From a checkpoint of a small masked image model: encoder layers 12, batches of 128.
Rows from block 5 of the encoder, named by matrix and row number. Rows with one number belong to one attention dimension. Each number is 128 + 24 x the weight over its row's rms, rounded and kept within 0 to 255. All counts start at 0. After the name is the row's rms in percent of the matrix's.
# q: attention query, key and value (stacked) (encoder.blocks.5.attn.qkv.weight, 384x128, the q third), inputs 0-127
# k: attention query, key and value (stacked) (encoder.blocks.5.attn.qkv.weight, 384x128, the k third), inputs 0-127
q.79 066 [ 96  95 156 115 136 104 104 128 103 167 156 139 133 105 110 142 143 142 149 134 113 143 120 141  89 104 127 111 113 105 142 148 125 114  84 114  91  60  98 120 101 124 142 116 144 176 151 164 124 115 103 102  84 162 115  76 104 132  94 160 106 133 121 158 153 139 126 127 131 126  92 125 147 114 131  96  96  83  74 146 133 156 111 112 126 132  90 125 152 137 147 107 111 148 119 115 122 109 106 120 141 130 125 111 132 135 109 143 107  99 109 113 115 153  78 176 138 131  97 126 132 175 130  86 143 145  73 117]
k.79 090 [122 160  98 129 124 117 122 135 125  90 116 139 149 137 147 134  95 181 112 121 113 132 129 122 123 118 171 102 134 120 135 128 124 114 137  75 136 120 101 130 139  95 172  95 124 101 125 114 148 120 168  54 108 149 158  77 109 113 153 100 149 119 135 159 119 131 144 104 124  83 113 114 144 130 156 172 127 103 102 157 158 173 107 159 126 171 146 139 132 157 101  94 108 169 111 116 164 117 146 126 126 129 107 100 160 113 119 114 131 107 152 118 120 102 109 135 120  91 109 134 102 159  92  90 132 140  69 136]
q.80 099 [121 140 103 106 118 122 184 113  98 141 157  86 136 115 127 136 107  81 142 109 123 116 141  96 141 113  87 153 125 101 137 146 155 118 135 123  68 103 164 140 147 157 121 103 128 130 115 139  82 155 120 136 154 103 113 145  78 113 126 145 127 115 124  92  45 147  90 150 131 114 166  90 142 112 121 133 122 118 174 105 114 141 162 117 129 163 123 124 171 119 168 107 125 111 144 160 130  93 125 109 125 126 146 152 116 124 112 152 132 107 119 126 166 135 111 104 144 145 153 129 141 109  97 138 162 189 123 115]
k.80 090 [150 109 131 129 110 102 145 129  90  88 139 112 129 135 103 145 130 120 124 123 134 143 160  99 130 107 153 108 118 133 143 139 122 145  88 116 120 135 144 103 173 157 147 113 174 144 170 103 120 130 113 122 120 122 124 105 138 120 106 139 144 163  67 100  97 111 181 122  69 132 168 142 138  95 150 121  91  86 122 155 124 169  72 137  97  88 116  93 165 130 159 118 103 167 151 103 170 144 141 151 102 116 150 133 146 137 117 164 104 119 116 135 165 145 113 141 105 103 146 115  94  96 134 156 157 142 116 132]
q.81 098 [135 105 140 110 159 141 105 105 121 112 165 142  82 132 109  95 135  96 155 142 111 119 137 127 136  80 117  98 145 127 161  93 148 178 143 143 121 149 163 186 111  85 143 126 106 142 132 134 192 150  76 145 117 157 103 167 126 145 101 123 120 133 133  80 124 150 116 122 121 156 137 133 154 120 152 146 129 142 137 139 112 115 125 101 109 159 164 122 137 146  93 127 108 105 102 139 102 117 117 134 152 171 162 117  83 125 125 131 142 155 127 157 131 139 175 139 122  74 148 134 136 101 140 113  90  79 158 130]
k.81 074 [ 69 131 125 109 148 112 122 130 104 119 168 116  95 112 151 145 128 136 165 128 187 159 122 142 151 111 107 152 127 104 126 123 138 117 136 146  79 120 131 131 129 133  84  93 102 140 121 139 161  72 148 153 122 119 113 138  96 113  94  98  97 128 128 166 120 103 177 142 155 152  76 104 145 134 101 134 148 139 130 113 140 144 100 152 160 164 148 117 158 157 114 133  56 118 139 139 132 100 135 155 142 112 134 144  91 147 149 107 108  97 126 137 113 170 115 123 135 110 111 111  95 159 162 146 131 161 141  90]
q.82 116 [100 137 157 181 148 139 160 131 110 122 140 136  88 131 156 111 121  89 110 123  98 139 124  97 144 117  81 130 142 153 129 137 146 130 141 137 153 123 125 149 155 151  88 120 135 138 123 151 152 159 108 110 117 111 122 129 139 127 104 134 131 151  87  91 120  42 178 120  89 119  89 140 144 114 161 129 105 138 121 155 121 115 103 145 132 119 111 129 166 126  97 147 134 162 121 120 120 150 134 138 108  98 117 137 120 116 134 154 150 157 151 149 128 140 121 110 122 134  20  70 113 106 145 153 123 132 123 124]
k.82 121 [143  68 118 149 120 149 143  94 148 147 120  97 134 120 109 132 120 146 137 140 163  75 142  89 112 119 120 112 132 133 104 117 136  75 105 121 131 132 105  57  66 150 117 136 128 143 117  99  89 115  92 126 167 123  95  77 119 144 101 166 149 121 108 127 100 104 138 101 143 112 129 119 117 126 105 133 142  99 138 149 109 167 125 139 108 151  97 143 140 106 152 103 137  96 172 116 144  97  95  98 117  93 104  88 150 123 121 163 140 160 147  98 135 113 105 126 133 151 169 112  97 157 125 128 136 145 102 136]
q.83 141 [123 180 104  89 132 106 119 132 151 150 163 110 114 116 140 158 124 104 151 126 135 159 111 164 165 145 152 122 106 143 146 112 158 146 159 167  95 102 163 142  99 112 126 116 139 122 126 140 137 121 114 145 139 134 126 147  90 141 116 130  98 108 168 151 113 181  78 135 153 167 117 106 132 140 146 126 168 143 130  98 137  80 149 111 160 166 137 118 143 151 105 132  87  98  96 153 114  82 123 114 131 165 146 126  74 150 112  90 115  94 107 130 146 136 171 149 161 140 133 155 142 120 113  98 141 139 171 122]
k.83 105 [160 111 119 117 125 157 131  92 149 126 138  90 143 140 156 141  87 132 110 116 140 129 123 135 105 141 141 140 153 126  95 114 161 147 167 114 113 165 122 171 114 106 139  75  99 112 117 102 142 115 135 107 149 125 140 147 127 100 135  87  86 120 133 141 130 147 135 123 173  87 139 100 127 104 155 155 131 113 110 135 178 123 109 138 124 161 166 127 170 168 122 122  66 111 118 154 115 110  99 118 118 117 122 103 107 100 129 142 176 105 178  54 142 131 130 173 115 115 142 105 147 154 114 113 134 157 159 143]
q.84 122 [133 147  90 138 158 143 184  99 146 155 151 120 140 124 136 162 110  93 135 137 163 129 115 137 113 130 134 158 138 124 110 127 150  96 181 151 117  81  95 134  82  95  94 144 109 158 156 136 111 112  95 131 137 154 136 118 133 149 106 131  98  91 151 162 123 167 126 123 162 117 151 143 146 157 125 145 141 148  93 116 112 116 157 123 134 171 113 155  84 144 130 157 112  76 102 110  95 120  87 104 169 122 155 104 123 132 127 156 145 107 148 160 136 114 137 170 169 151 144 139 120 133 178 141 119 147  99 112]
k.84 109 [124 127  99 105 166  51 126 118 135 108 119 166 102 162 104 118 108 104 121 121 129 100 134 124 137 112 120 160  70 104 127 109 138 123  85 132 146 133 158 127 103 138 149 143 168 102 168 107 128 141 132 145 121 108 119 111 116 110 140 105 166 156  97 100 111 123 121  96 102 144 145 126 123 141 136  94 119  82 111 105 148 126 118 163 125 124 120 144 118  91 116 107 171  91 104 122 143 176 146 152 116 119 136 101 165 183  80  93  68 125  96 106 130  89 133 102 124 116 113 113 106 129 105 130 149 124 121 149]
q.85 094 [127 100 132 128  81 127  64 173 172 138 114 114 139 112 165 178 153  88 118 124 148 124 114 138 161 153 121 105 115 147 117 131 117 133 117 124 139 141 130  68 118 156 116 147 132 109 111 131 134 117 169 179  82 104 131 124 115 155 122 139 107 147  99 151 144 138 108 147 152 115  77  83 115 120 141 165 144 147 177 124 145 127 117 116 127 118 123 156 140 127 123  75  96 140 147 116 140 122  91 166 117  92 125  95 125 136 148 139 117 116 149  78 120 157 106 109 122 131  90 173 121 158  99  99 110 138 117 109]
k.85 098 [ 85 114  95 179  90 104 115 114 136 175 125 108 106 168 146 108 109 126 129 113 131 107 122 149 159 127 104 123 124 123 127 127 115 121 142 125 110 167 132 123 140 157 125 121 106 130 108  78 136 101 179 134  98  95 118 160 121 103 122  78 160 144 138 110 107 128 127 164 106 132 114 112 129 134 173  96 191 116 111 169 120 134  76  80 196 166 131 138 149 130 119 115 142 118 135 138 133 114 144 161  79 112  92 156 132 119 136 140 126 122 140 109 135 155 166  95  99 147 128 141 128  89 132 102 120 142 136 129]
q.86 142 [135 126 124 156 130 110 129 139 112 129  87 109 107 130 111  83 138 165 139 105 124 101 124 127 112 106 125 115 101 134 115 177 103 128  87 115 168 145 143 105 148 159 148 115 172  95 140  96 124 139 115 130 128 112 131 125 179 121 132 136 177 145 101 103 145 112 167 125 115 149 108 131 100 121 116 113  77 124 125 137 148 141 130 151 147  59  86 152  95  79 127 141 187 155 167  99 171 138 144 100 104 122  93 143 140 146 115 106 104 176 108 151 112 141 125  92 102 143 132 144 131 109 136 135 143  82 123 143]
k.86 121 [159 157  99 118 124  84 136 123 111 104 132 148 138 132  85 147 101 141 123  95 149 122 118 103 157 131 166 148  98 113 133 128 128 114  92 138 133 124 169 141 113 133 124 124 172 102 146  97 117 111 133  72 137 141 111  96 131 127 124 144 163 127 116 102 101 122 100 105 102 138 144 138 107 125 130 126 136 118 107 125 152 143 126 161 106 103 109 124 144 104 163 133 159 125 126 130 140 126 142  98  85 179 117 163 159 151  56 107  86 101  80 117 113 136 125 108  85 136 148 126 160 115 114 151 217 126 136 150]
q.87 099 [141 108 122 119 155 118 123  79 185 113 146 123 144 148 127 159 113 130 152 169 151 123 173 124 128 167 147 119 122 105 134  78 166 112 125 157 140 128 100 150  83  54 133 132 135 113 140 119 142 100 157 145 136 136 106 105 156 135 163 121 145 102  99 144 119 104 180 100 112 121 142 150 161 100 130 166 165 151  80 116 170 129 120 144 138 146  96 139 114 142 112 137 101 112 121 161 129 142 131 101 143 139 150  79 174 139 140 139 130 114 145 103 131 129 108 146 130 114  92 132  86 138 150 163 102 156 154 117]
k.87 118 [ 61  86 129 161 129 135 142 135 128 139 166 147 130 130 140 143 138  92 144 114 140 104 129 134 100 140  96 104 126 109 110 163  85 102 128 121 108 151 109 115 121 137 110 167  71 157 155 163 107 146 149 131 134  95 140 158  85 154 134 126 138 142 113 122 130 137 113 185 134 114 163 117 147 131 114  93 126 123 149  93 108 145 135  89 141 140 109 103 122 131 156  89 110 117  89 177  75 102 131 128 175 135 114 140 112 137 159 143 127  88  64 126 101 102  99 125 122 140 128 136 117 177 137 127 103 110 134 132]
q.88 090 [137 146 107 173 135 127  62 145 147  77 103 169 135  72 138 133 122 129 123 170 141 115 100  99 107 150 151 135 134 166 117 125 141 111 119 127 132  99  99 136 127 129 130 144 164 132 140  64 105 119 106 130  84 169 109 113 134 122 157 110  90 143 145 149 138  98 159 108 104 112 145 141 108 124 115 142 124 100 108 142 122 126 128 109 170 110  91 149 108 155 104 142 146 146 155  94 156 129 133 137 100 127 141 153 166 121  70 115 140 164 162 119 165 172 166 162 156 138 148 143 106 120 110 110 127 111 122 139]
k.88 090 [127 141  89 104 112 106 117 127 147 111 134 117 118 163 133 155 148 113 113 127 142 124  73 121 158  84 151 132 109 126 125 139 142 180 121  99  81 130 187 125 125 129 147 118 128  60 126  95 127 139 157 163 158 114 129 128 124 103 138 104 143 103 132 126 110 189 105 126 115 114 133 109 125 168 122 144 147 141 103 142 116 105 129 160 184 135 166 125 128 109 106 137 130 111 122 163  88 116 119 199 125 143 116 130 107 144 104 107 122 109 146  93 165 129 124 135 125 121 164 180 116  91 101 100 139 116 129 168]
q.89 115 [103  68 132 156 116 160 136 114 164 140 136 118 122 152 139 132 152 100 127 174 133 126 140 145 134 132  83 115 159 142 124 120 134 145 152 149 135 137 113 118 115 113  74 157  80 170 123 148 155 154 127 152 112 106 115 169 126 165 121 142 115 112 139 130 135 110 168 111 145 109 169 152 168 140 168 136 178 164 142 139  89 101 152 101  86 159 135 117 112 130 117 158 120 109 104 143  74 145 112 148 160 105 110 112 124 103 126 130 156 125 156 151 147 120 135 137 129 133 103  84 133 143 173 133  77 139 151  94]
k.89 110 [112 110 161 151 139 169 142 131 101 136 113 109 117 145 114  96 120 125 123 183  86 110 157 138 115 125  87  97 164 130 118 137 152 179 153 133 167 139 142  94 115 145 112 133 100 138 132 143 147 172 147 139  96 123  87 144 147 102 118 146 140 103 131  84 110 108 157  87 154  98 126 121 137 122 171 137 147 127 145 151 105 111 133 142  86 151  90 137 142  90 101 162 175 109 117 100 117 146 126 172 141 104 128 125 148  90 135 183 151 161 167 162 136 134 131 162 129 113 112 110 150  99 134 150 112 124 131  98]
q.90 090 [139 136 127 172 135 112 121 132 105 104 132 163 108 166 133 117 165 138 139 142 175 113 105 133 110 156 160 118 139 158  93  96 102  81 173 155 137 130 102 127 108 133 117 128 132 133 106 112 138  73 151 117 127 150 111 125 153 100 155  89 102 127 147 184 122 102 125 143 160 166  86 165 136 128 136 123 171 120 144 125 116 139  79 138 186 143 128 157 117 176 126 154 120 145 122 117 181 133 152 130 114 152  83 128 132 124 116 111 131  95 145 132 108 144 119 128 124 120 141 120 142 133 182 159 139 163  83 145]
k.90 106 [122 132 160 129 106 160  99 116 116 156 126 131 129 135 167 106 141 130  93 110 122 158 100 167 121 116 136 133 148 110 145 103 132 143 171 113 114  90  97 146 121 100 103 106  67 138 106 164 139 122 127 147 113 142 142 140 146 131 124 110 110 129 162 164 149 161 115 153 143 139 120 146 106 150 162 132 170 177 118 138  92 100 116 117 151 143 182 137 114 156  93 147 103 105 120 103 110 126  92 142 164 145 132 120  83 114 169 146 178 121 159 121 103 135 122 118 106 150 114 164 192 153 173  94 115 128 134 121]
q.91 108 [134 133 127 141 130 132 120 122 137 116  98 140 134 157 110 125 128 134 168 123 124 110 186 121 152 121 124  87 141 141 151 159 113 125  81 139 169 110 137 109 149 121 101 137 113 130 134 112 123 102 135  99 163 118 122 149 132 113  97 121 191 133  89  90 159  89 165  96 103 137 127 172 136 142 130  94 110 132  91 149  99 147  98 114 142  86 104  74 123 104 156 143 164 148 150 118 122 152 144 110 128 138 110 148 125 120 109  99 128 145 135 160  70 127 168 159  73 105 161 153 125 105 154 119  94 115 164 105]
k.91 114 [146  94 139 120 139 108 139 192 101  97 132 121 162 128 122 132 149 123 128 139 110 134 133 127  90 113 124 108 111 124 107 174 114 154 109 104 140 110 135  88 154 144 180 110 154 138 129 150 147 156 140  98  94  99 143 124 135 101 122 152 148 134  98 120 114 123 115 104 162  82 128 111 142  92 136 125 119  83 143 125 175 144 123 150  75 129  89 155 160 125 114  99 114 136 110 106 181 133 114 131 113 125 130 133 137 133 105 123 100 133 125 125 109 110 104 150 102  81  82 138  81 139  82 145 168  74  90 137]
q.92 100 [127 123 123  64 126 115 149 115 133 134 113  76 154 103 134 137 110 141 124 163 121 152 142 107 147 149 130 121 109  91 138 103 166  95 114 136 132 122  91 171 117 111 130  87 140 139 131 149 109 106 151 124 140 134 127  58 110 154 130 121 104 120 124 144 133 136 123 118 108 117  81  68 132  97  94 155 133 138 114  99 166 128 126 148 145 154 144 120 160 169 128  88  71  99 140 132 129 106 137 117 110 116 165 140 108 142 166 123 121  91 126 104 183 154 104 144 164 109 114 130 110 151  76 124 158 156 134 117]
k.92 105 [105  87 124 146 122 146 112 126 136  91 124 135 167 114 161 150 104 120 141 114 157 131 116  96 150 100 137 122 146 135 149 163 144  98  92 103 119 121 142 149 149 142 109  94  96 144 154 112 134 102 118  92 135 129 131 114 113 111 163 155 124 161  73 149 117 110 155 150  87  95 142 120 134 105  86 129  70 132  97 122 120 140 119 117 146 116 144  88 131 141 175  86 121 141 123 144 120 132 161 144 137 126 132 141 156  90 183 144 157  96 151 122 116 162  98 143 111 115 149 121 118 165  81 145  95 154 104 188]
q.93 102 [126 129 163 113 110 150 127 121  65  96 123 127 108 127 142 127 142 160  95  83 136 156 124  89 114 105 122 126 151 107 115 120 131 147  93 106 101 168 102 166 148 142 130  89 114 138 133 143 130 117 149 111 157 116 126 105 136  96 147  88 115 145 111 121 128  77 177 147  77  96 116 121 110 120 151 127 108 102 118 152 155 172  93 156 131 111 174  93 177 151 125 137  91 139 132 136 118 128 137 159 128 145 127 104 117  91 136 148 155 114 166  88 151 131  96 154 121  90 121  83 136 133 128 116 153 125 115 174]
k.93 115 [109 168 134 112 132 141 132 111 143 128 120 100 143  81 176 138 138 165 141 154 162 118 132 141 124 163 135 148 147 155 145 106 121 109 160 139 121 105  69 149 115 115 113 138 111 177 142 154 102 133 109 143 153 151 159 153 147 141 126 121  86 116 121 164 184 120 165 151 113 165 148 121 130 116  79 121 120 141 120  87 108 119 128 117 152 118 100 109 115 168 139 168  99 145 161 114 116 102 149 110 136 170 160 133 126 126 179 126 140 137 134 145 143 166 138 154 184 119 117  98 136 138 158 162  93 152 104 106]
q.94 083 [131  84 122 109 168 103  90 123 153  92 168 159 110 112 111 123 117 109 126 120 121 113 143  87 148  81 141  99 112 126 138 104 192 134  78 120 121 136 159 145 130 119 133 117 137 103 143  77 140 120 117 150 149  91  92 111 151 125 107 106 148 165 102 117  80  99 155  94 104 144 118 160 103 104 117 170 125  98  66 140 127 123 120  97 152 126 111 108 115 120 129 111 145 132 128 143 133 105 118 153 129 125 108 103 126 134 100 148 108 136 134  80 103 148 110 153 122  99 126 141  88 110 103  81 134 100 122 167]
k.94 102 [123 109 105 134 139 109 163 137 164  98 134  88 128 106 129 159 138 156 136 131 152  80 112 104 156 122 147  81  96 115  99 158 156 109 111  90 113 171 163 106 141 137 150 125 157 105 136 108 124 113 136 146 109 112 149  99  99 168 108 109 138 132  89 152  91 152 133 127 145 127 131  48 150 122 120 146  98 144 112 120 125 113 140 105 130 166 104 141 149 149 147  82  95 104 136 151 132 107 129 139 147 110 128  93 123 146 132 143  99 113 124 129 150 118 108 159 146 126 140 146  77 162  71 121 107 146  79 154]
q.95 088 [161 111 123 133 164 117 150 129 119  59 131 111 164 150 117 130  99 145 149 145 113  99 136  87 180  87 131 103 149  97 166 139 129 143  99 109 130 114 171 146 148 143 143 106 155 139 161 114 135 114 130 112 165 122 114 128 162 110 135 124 126 108 113 106 128 114 158  95  71 121 156 152 131 131 112 149  79 121  72 144  86 112 136 123 148  65 110  89 141 123 148 172 149 144 138 115 115 138 149 136 148 137 177 137 169 110 107 136 138 150 132 185 134 107 112 144 117 133 154 134 141 135 122 114 106 118 137 146]
k.95 077 [114 107 121 115 153 121 149 160 156 112 160  72 140 123 117 170 137 129 172 187 179 129 133  83 138 103 109  85 128 107 131 137 145 123 140 162  96 107 117 131 120 131 115 146 155 126 147 132 131 104 108 141 146 128 128 112 117 158 119 119 103  73 118 138 149 166 137 115 130 174 125 125 198 100 108 143  95 122 100 110 115 101 119 122 141  94  98 149 145 138 136 156 105 106 147 122 100  88 127 105 159 111 144 107 106 135 129  68 109 127 125 152 154  97 137 161 142  98 120 128 114 159 127 136 156 157 110  81]
q.96 099 [155 120 130 162 126 127 138 140 151 148 100 170  89 153 132  89 161 108 137 156 134 147 150 134 139 121  96  95 134 147 164 112 142 148 132 146 176 150 159 107 142 172 104 188  90 124 139 133 157 159 110 159 132  98 121 174  99 114  94  97 131 156 109  93 148  99 149 161 163 144 172 141 143 132 157 132 147 143 147 149 101 121  79  93 144 129 143 105 100 148 139 125 123 116 124 143 129 151 137 173 127 109 127 149 150 122 148 147 133 140 137 150 136 159 163 124 101 106 132 122 115 113 160 114  66 127  94 112]
k.96 094 [123 101 134 156 102 138 150 138 130 126 145 113 159 129 131 138 106 121 109 153 155 111 126 127  98 161 137 157 124 116  91 139  96  93 146  95 138 154  82  91 104 142 136 131 105 123 107 156 107 135 149 122 145 130 154 110 127 140 114 176 128 142 113 145 139 120  91 154 147  98 161  86 134 172 142 147 101 132 148 122 112 176 142 159 106 139 154 146 155 127 139  65 112 127  96 144 132 159 142 163 145  97 118  98 154 122 150 174 133 116 105 108 132  72  70 112 116 116 153 148  93 183 119 148  96 157 107 128]
q.97 119 [125 130 128 129 102 124  85 131 124 128  71 153  98 132 111 108 118 145 143 132 113 142 109 156 102 139 156 139 108 170 145 123  88 128 165 141 169 128  88  87 118 136 112 148 127 119 120 117 148 125 116 161 133 134 113 155 155 134 153 129 133 131 198 131 130 113 124 147 160 144  98 151 113 145 108 113 140 124 163 109 143 136 127 145 156  99 139 142  52  96  83 174 146 154 122 101 141 114 118 120 118 129 101 147 128 148 142 136 119 187 128 129 105 144 182 104 108 129 161 168 164  93 146 101 101  98 159 114]
k.97 123 [129 129 125 171  99 110 127 161 133 127 120 121  92 179 162 112 147 138 117 103 152 138 101 143  97 164 126 140 107 112  97 139  81 124 162 142 136 204 103 140 121 135 100 133  89 111 109 171 123 134 157  98 127 159 151 162  98 132 163 101 139 130 128 137 174 142  88 166 127 128 119 115 154 147 155 115 154 180 135 121 131 145 119 135 158 134 141 132 107 152 129 136 109 106  82 113  90 126 175 111 134 132 105 134 114 147 121 114 119  83  88 100 114  94 139 103 130 147 139 143 151 160 164 112  97 152 122 132]
q.98 098 [145 150 118 115 151 137 122 109 127 131 130 102 143 160 106 136 106  96 128 135 140 100 154  89 157 101 114  79 142 113 150 124 170 127 109 136 135 104 139 191 124 137 101 124 107  99 147 122 120 126  89  88 146 167 130 100 104 124 130 112 181 144  77  91 102  94 160 161  33 122 147 146 116 142  96 126 107 165  86 165 131 158 119 115 165 110 124 156 134 143 139 152 160 138 137 112 114 134 123 119 126 153 155 157 119 116 105 140 146 134 154 153 142 141 123 109 100 112 133 150 149 108 114 172 130 120 127 134]
k.98 116 [176 151 144  61 110 151 151 142 100 156 116 115 167 104 105 106 161 108  93 110 101 146 153 105 158 117 124  96 133 120 148 128 118 175 104 128 102 118 142 167 177 150 144 127 138 104 107 169 113 138 115 119 136 111 159 110 116 158  82 152 137 118 130  90 145 169 126 135 107 122 152 105 111 128 138 111 106 150 141 127  95 133 137  94  90 103 146 118 202 142 150 131 111 117 152 140 116 121 109 150 117 141 186 142 109 108 155 113 126 135 125 137 153 113 123 138 127 128 148 135 151 108  85 149 180 107 158 118]
q.99 142 [157 154  98 114 137 108 130 123 134 111 145 124 150 119 171 141 106 133 131 127 161 116  87 123 124 161 168 147 105 154  96 138 107  76 151 129 116 151 108 196 113  96 145 128 142 127 119 123 121 105 142  95 149 185 160  94 157 120 170 106 117 115 131 167 135 153  89 145 120 137 124 120 121 145 128 120 143 149  87 113 141 121 129 141 184 139 138 179 112 185 143 124 128 120 109 134 145 123 128  62 120 148 119 107 136 146 116 103 117  84 115 115 110 151 119 122 137 161 150 151 119 157 162 141 141 162 107 174]
k.99 103 [114 165 152 132 131 165 118 131 118 134 129 141 129  88 134 100 131 130 167  70 131 139 129 115 116 103 121 126 152 156 164 138 142 148 106 120 153 111 123 147 116 133 124 120 121 139 123 114 149 145  66 150 136 137 139 154  94 180  89 123 129 157 148  95 149 132 143 150 138 109 140 124 142 155 136 124  78 128 122 139 135 143 123 116 112 110 152  68 101 119 115 156 111 137 134 108 130  74 117  94 143 142 127 156  93 121 132 116 150 164 138 153  87 114 208 123 102 115 136 144 193 127 123  82  89  97 160 126]
q.100 125 [137 122 169 146 121 120 111 164 108 120  99 145 121 139  88 128 158 165 136 111 115 125 156 114 110 137 109 101 120 131 149 154  99 148  96 126 155 146 149 124 160 152 157 153 176 103 124  92 154 142 151 140  92 129  99 118 152  82 141 113 154 132  93  82 146  99 173 116 124 125 129 127 103 107 141 130 124  99 143 146 143 146  97 126 138  69  93 131 150  83 136 142 161 161 178  95 158 156 156 150  97 156 128 175 146 128 125 111 106 184 124 136 106 139 150  98  91 112 112 128 123 120 139 124 159 105 140 115]
k.100 106 [ 92 108 161 119 133 110 108 139 115 158 148 152 108 146 136 104 124 128 117  74  97 140 123 185  95  99 103 152 100 112 131 102 128 138 136 118 112 112 110 113 139 126 160 100 124 103 104 163 156 161 127 159 115 104  99 164 148 112 117 108 124 148 106 119 116  72 119 106 138 166 120 130 112 110 136 116 137  96 143 114 169 116 122 171  96 142 132 124 143  86  99  84 150 148 119 159 152 129 116 138 117 108  86 133 102 150 129 101  99 140 111 107  99 129  80  84 106  95  60 120 115 111 119 115 169  98 119 129]
q.101 095 [116 112 146  93 135 132 101 102 146 117 159 125 131 128 131 132 143  78 125  88 122 158 158 112 120 111  96 142 141 137 173  95 178 174 136 131  84 103 155 156 118 115 115  86  91 140 138 140 151 156 121 184 151 134 104 177 134 115  89 149  90 124 122 119 127 125 145  97 146 130 154 128 142 126 134 168 155 138 115 124 111 103 103 117 111 142 129  71 189 127 126 151 108 124 128 141 111 130  90 151 151 135 151 139  97 119 130 133 145 131 148 104 108 137 111 134 118 113  98 141 160 129 155 107 138 130 187  65]
k.101 128 [156 149 165 115 131 167 138 122 103 161 115 109 143 135 101  98 136 134 148 119  86 152 175 125 168 101 101  74 176 130 149 132 128 185 110 138 144 137 150 143 150 123 160  94 118  90 110 116 165 123 118 154 124 132 123 150 118 122 123 120 124  93 138 108 128 170 158 113 143 126 112  97 124  99 120 112 114 139 152 101 118 106 131 127 101 105 149 105 149 132 136 157 128  96 167 131 102 104 124 133  99 123 176 157 109  71 177 132 163 143 145 171 128 128 163 114 102  99 133 125 149 130  69 131 127 126 134  90]
q.102 089 [124 119  94 112  92 115  73 152 145 101 112 109 143 112 158 162 108  88  92 131 139 109  82 133 136 142 143 135 121 155 114 141 125 101 120 117 136 108 133 137 134 158 118 125 130 121 156  81 111  91 155 101 156 152 145  95 116 134 134 101  82 167 131 165 181 124 144 143  88 102  82  97 125 152 115 142 134 155  70 120 143 144 136 117 166 137 108 109 159 138 141  94 150 149  89 117 121 129 161 171 118  90  93 155 129 134 107  92 125 105 139 100 126 145 109 122 157 122 160 166  99 114 110 151 109 139 140 137]
k.102 092 [162  79 133 147 164 124 155 123 103 113 127 162 136 136 117  91 105 111 134 133 101  90 113 108 125  75 106 113 153 122 118 139 171 136  74 107 167 126 163 115 151 152 152 122 162 138 174 101 138 151 103 106 117  93 100 122 129  99 111 118 118 153  95 111 118 107 109 100  94 131 148 160 140 126 129  95 106 107  91 173 129 119 137 135 114 115 105 145 112  97 144 111 139  99  89 133 140 171 148 141 128 124 116 136 132 114 103 132 130 154 125 150 120 130 126 152  89  89 140  89 106 104 108 164 141  79  86 174]
q.103 091 [142  96 112 126 138 117 127 169  84 154 140 131 110 129 134 123 167 131 165 154 133 137  77 146 110 127 135  90 112 137 101 184 127 118 109 119 110 169 173 162 142 141 145 118 125 106 144  97 141  82 144 107 160 148 125 131 122 101 145  78 115 135 114 134 139 139  89 128 151 157  95 127 104 150  90  81  89 135 115 120 127 110 112 148 192 120  96 154 123 123 146 143 140 121 141 103 139 113 163 120 141 133 103 168  65 137 116  87 123 121 119 115  86 158 134 113 115 136 141 166 101 122 129 143 175 105 135 144]
k.103 096 [178 162 151  94 144 112 129 113 144 118 145 110 123  89 145 116  89 171  87  75 105 118 125 157 130 112 159 152 133 127 146  87 148 155 126 114 140 125 144 173 162 112 161  95 160 115  97 146 141 113 106 119  88 134 186 153 130 171  79  86  80 150 127 115 153 153 124 114 119 162 116 117 110 142 188 127 102 129  90 158 159 121 112 102  96 126 152 154 143 145 111 109 141 125 138 122 152 134 100  98 137 141 147 107 101 138 139 112 133 135 122  99 128 135 169 149 149 109 108 143 140 129 119 101 133 105 130 132]
q.104 108 [129 159 107 103 153 143 169  93 131 145 166 117 149 142 163 127  80 115 137 130 147 133 119 155 133 130 126 137 132 116 127 119 150 112 175 142 115  88 103 185 111  74 129 120  88 159 105 154 144 134 120 118 171 154 145 124 136 153 137 148 127  87 153 148 127 140 107 146 147 123 171 146 152 124 116 159 142 165  85 113 133 108 147 124 165 157 155 148 116 172 114 152 103  97 103 161  95  68 109  59 142 126 154 122 120 123 128 140 147  91 128 154 137 116 137 126 140 128 134 146 142 142 127 105 100 154 134  89]
k.104 086 [113  53 111 140 138 112 125 121 151 125 167 114 145 113 138 159 116  92 160  85 167 113 126 107 102 111  81 140 107 143 115 127 121  94 104 120 125 133 131 138 120 118 123 138 122 160 166 136 132 138 110 152 162 125 130 150 142 159 140 173 137 124  72 138 132 117 126 116 136 124 174 145 189 127  96  99  99 110 100 101 141 120 135 139 116 116  81  99 119 110 141 101 131 129 136 176 124  90  94  83 156  93  83 109 140 151 134 122 106 118 115 110  87 105 102 122 112 152 134 104 105 157 147 125  91 129 119  94]
q.105 098 [122 159 102 109 135 137  99 125 101 110 107 145 124 153 138 115 124 127 114 101 141 144 131 111 154 125 108 118 143 169 155 135 113 137 111 115 156 138 159 165 139 152 116 113 126  81 135  90 146 112 118 100 167 117 126 196 105  87 136  90 130 157 133  96 131 103 127 135  98 136 121 117 101 137 103  83  88 129 113 125 141 152 132 141 181  94 146  87 122 127 121 153 173 129 141 146 129 117 166 123 102 152 137 189 106 107 122  75 143 144 143 137 139 165 197 105 106 109 149 150 146  97 110 132 138 107 165 134]
k.105 091 [201 141 124  69 110 117 112 123 133  97 112 110 145 108 140 131 130 123 105 130 112 137  85 119 130 115 156 138 125 140  89 135  89 146 103 121 155 180 167 149 153 123 158 119 162  98 115 111 138 118 111 156 161 135 149 131 147 134 137 125 131 120 117 128 135 155 112 107  95 153 114 110 114 159  74  77  85 134 123 101 130  86 131 140 140  87 166 145 110 126 116 128 127 118 178 154 130 115 110 104 103 106 171 112 130 126 106  57 137 139 146 108 153 147 132 141 150 161 137 155 133 115  94 136 125  81 135 143]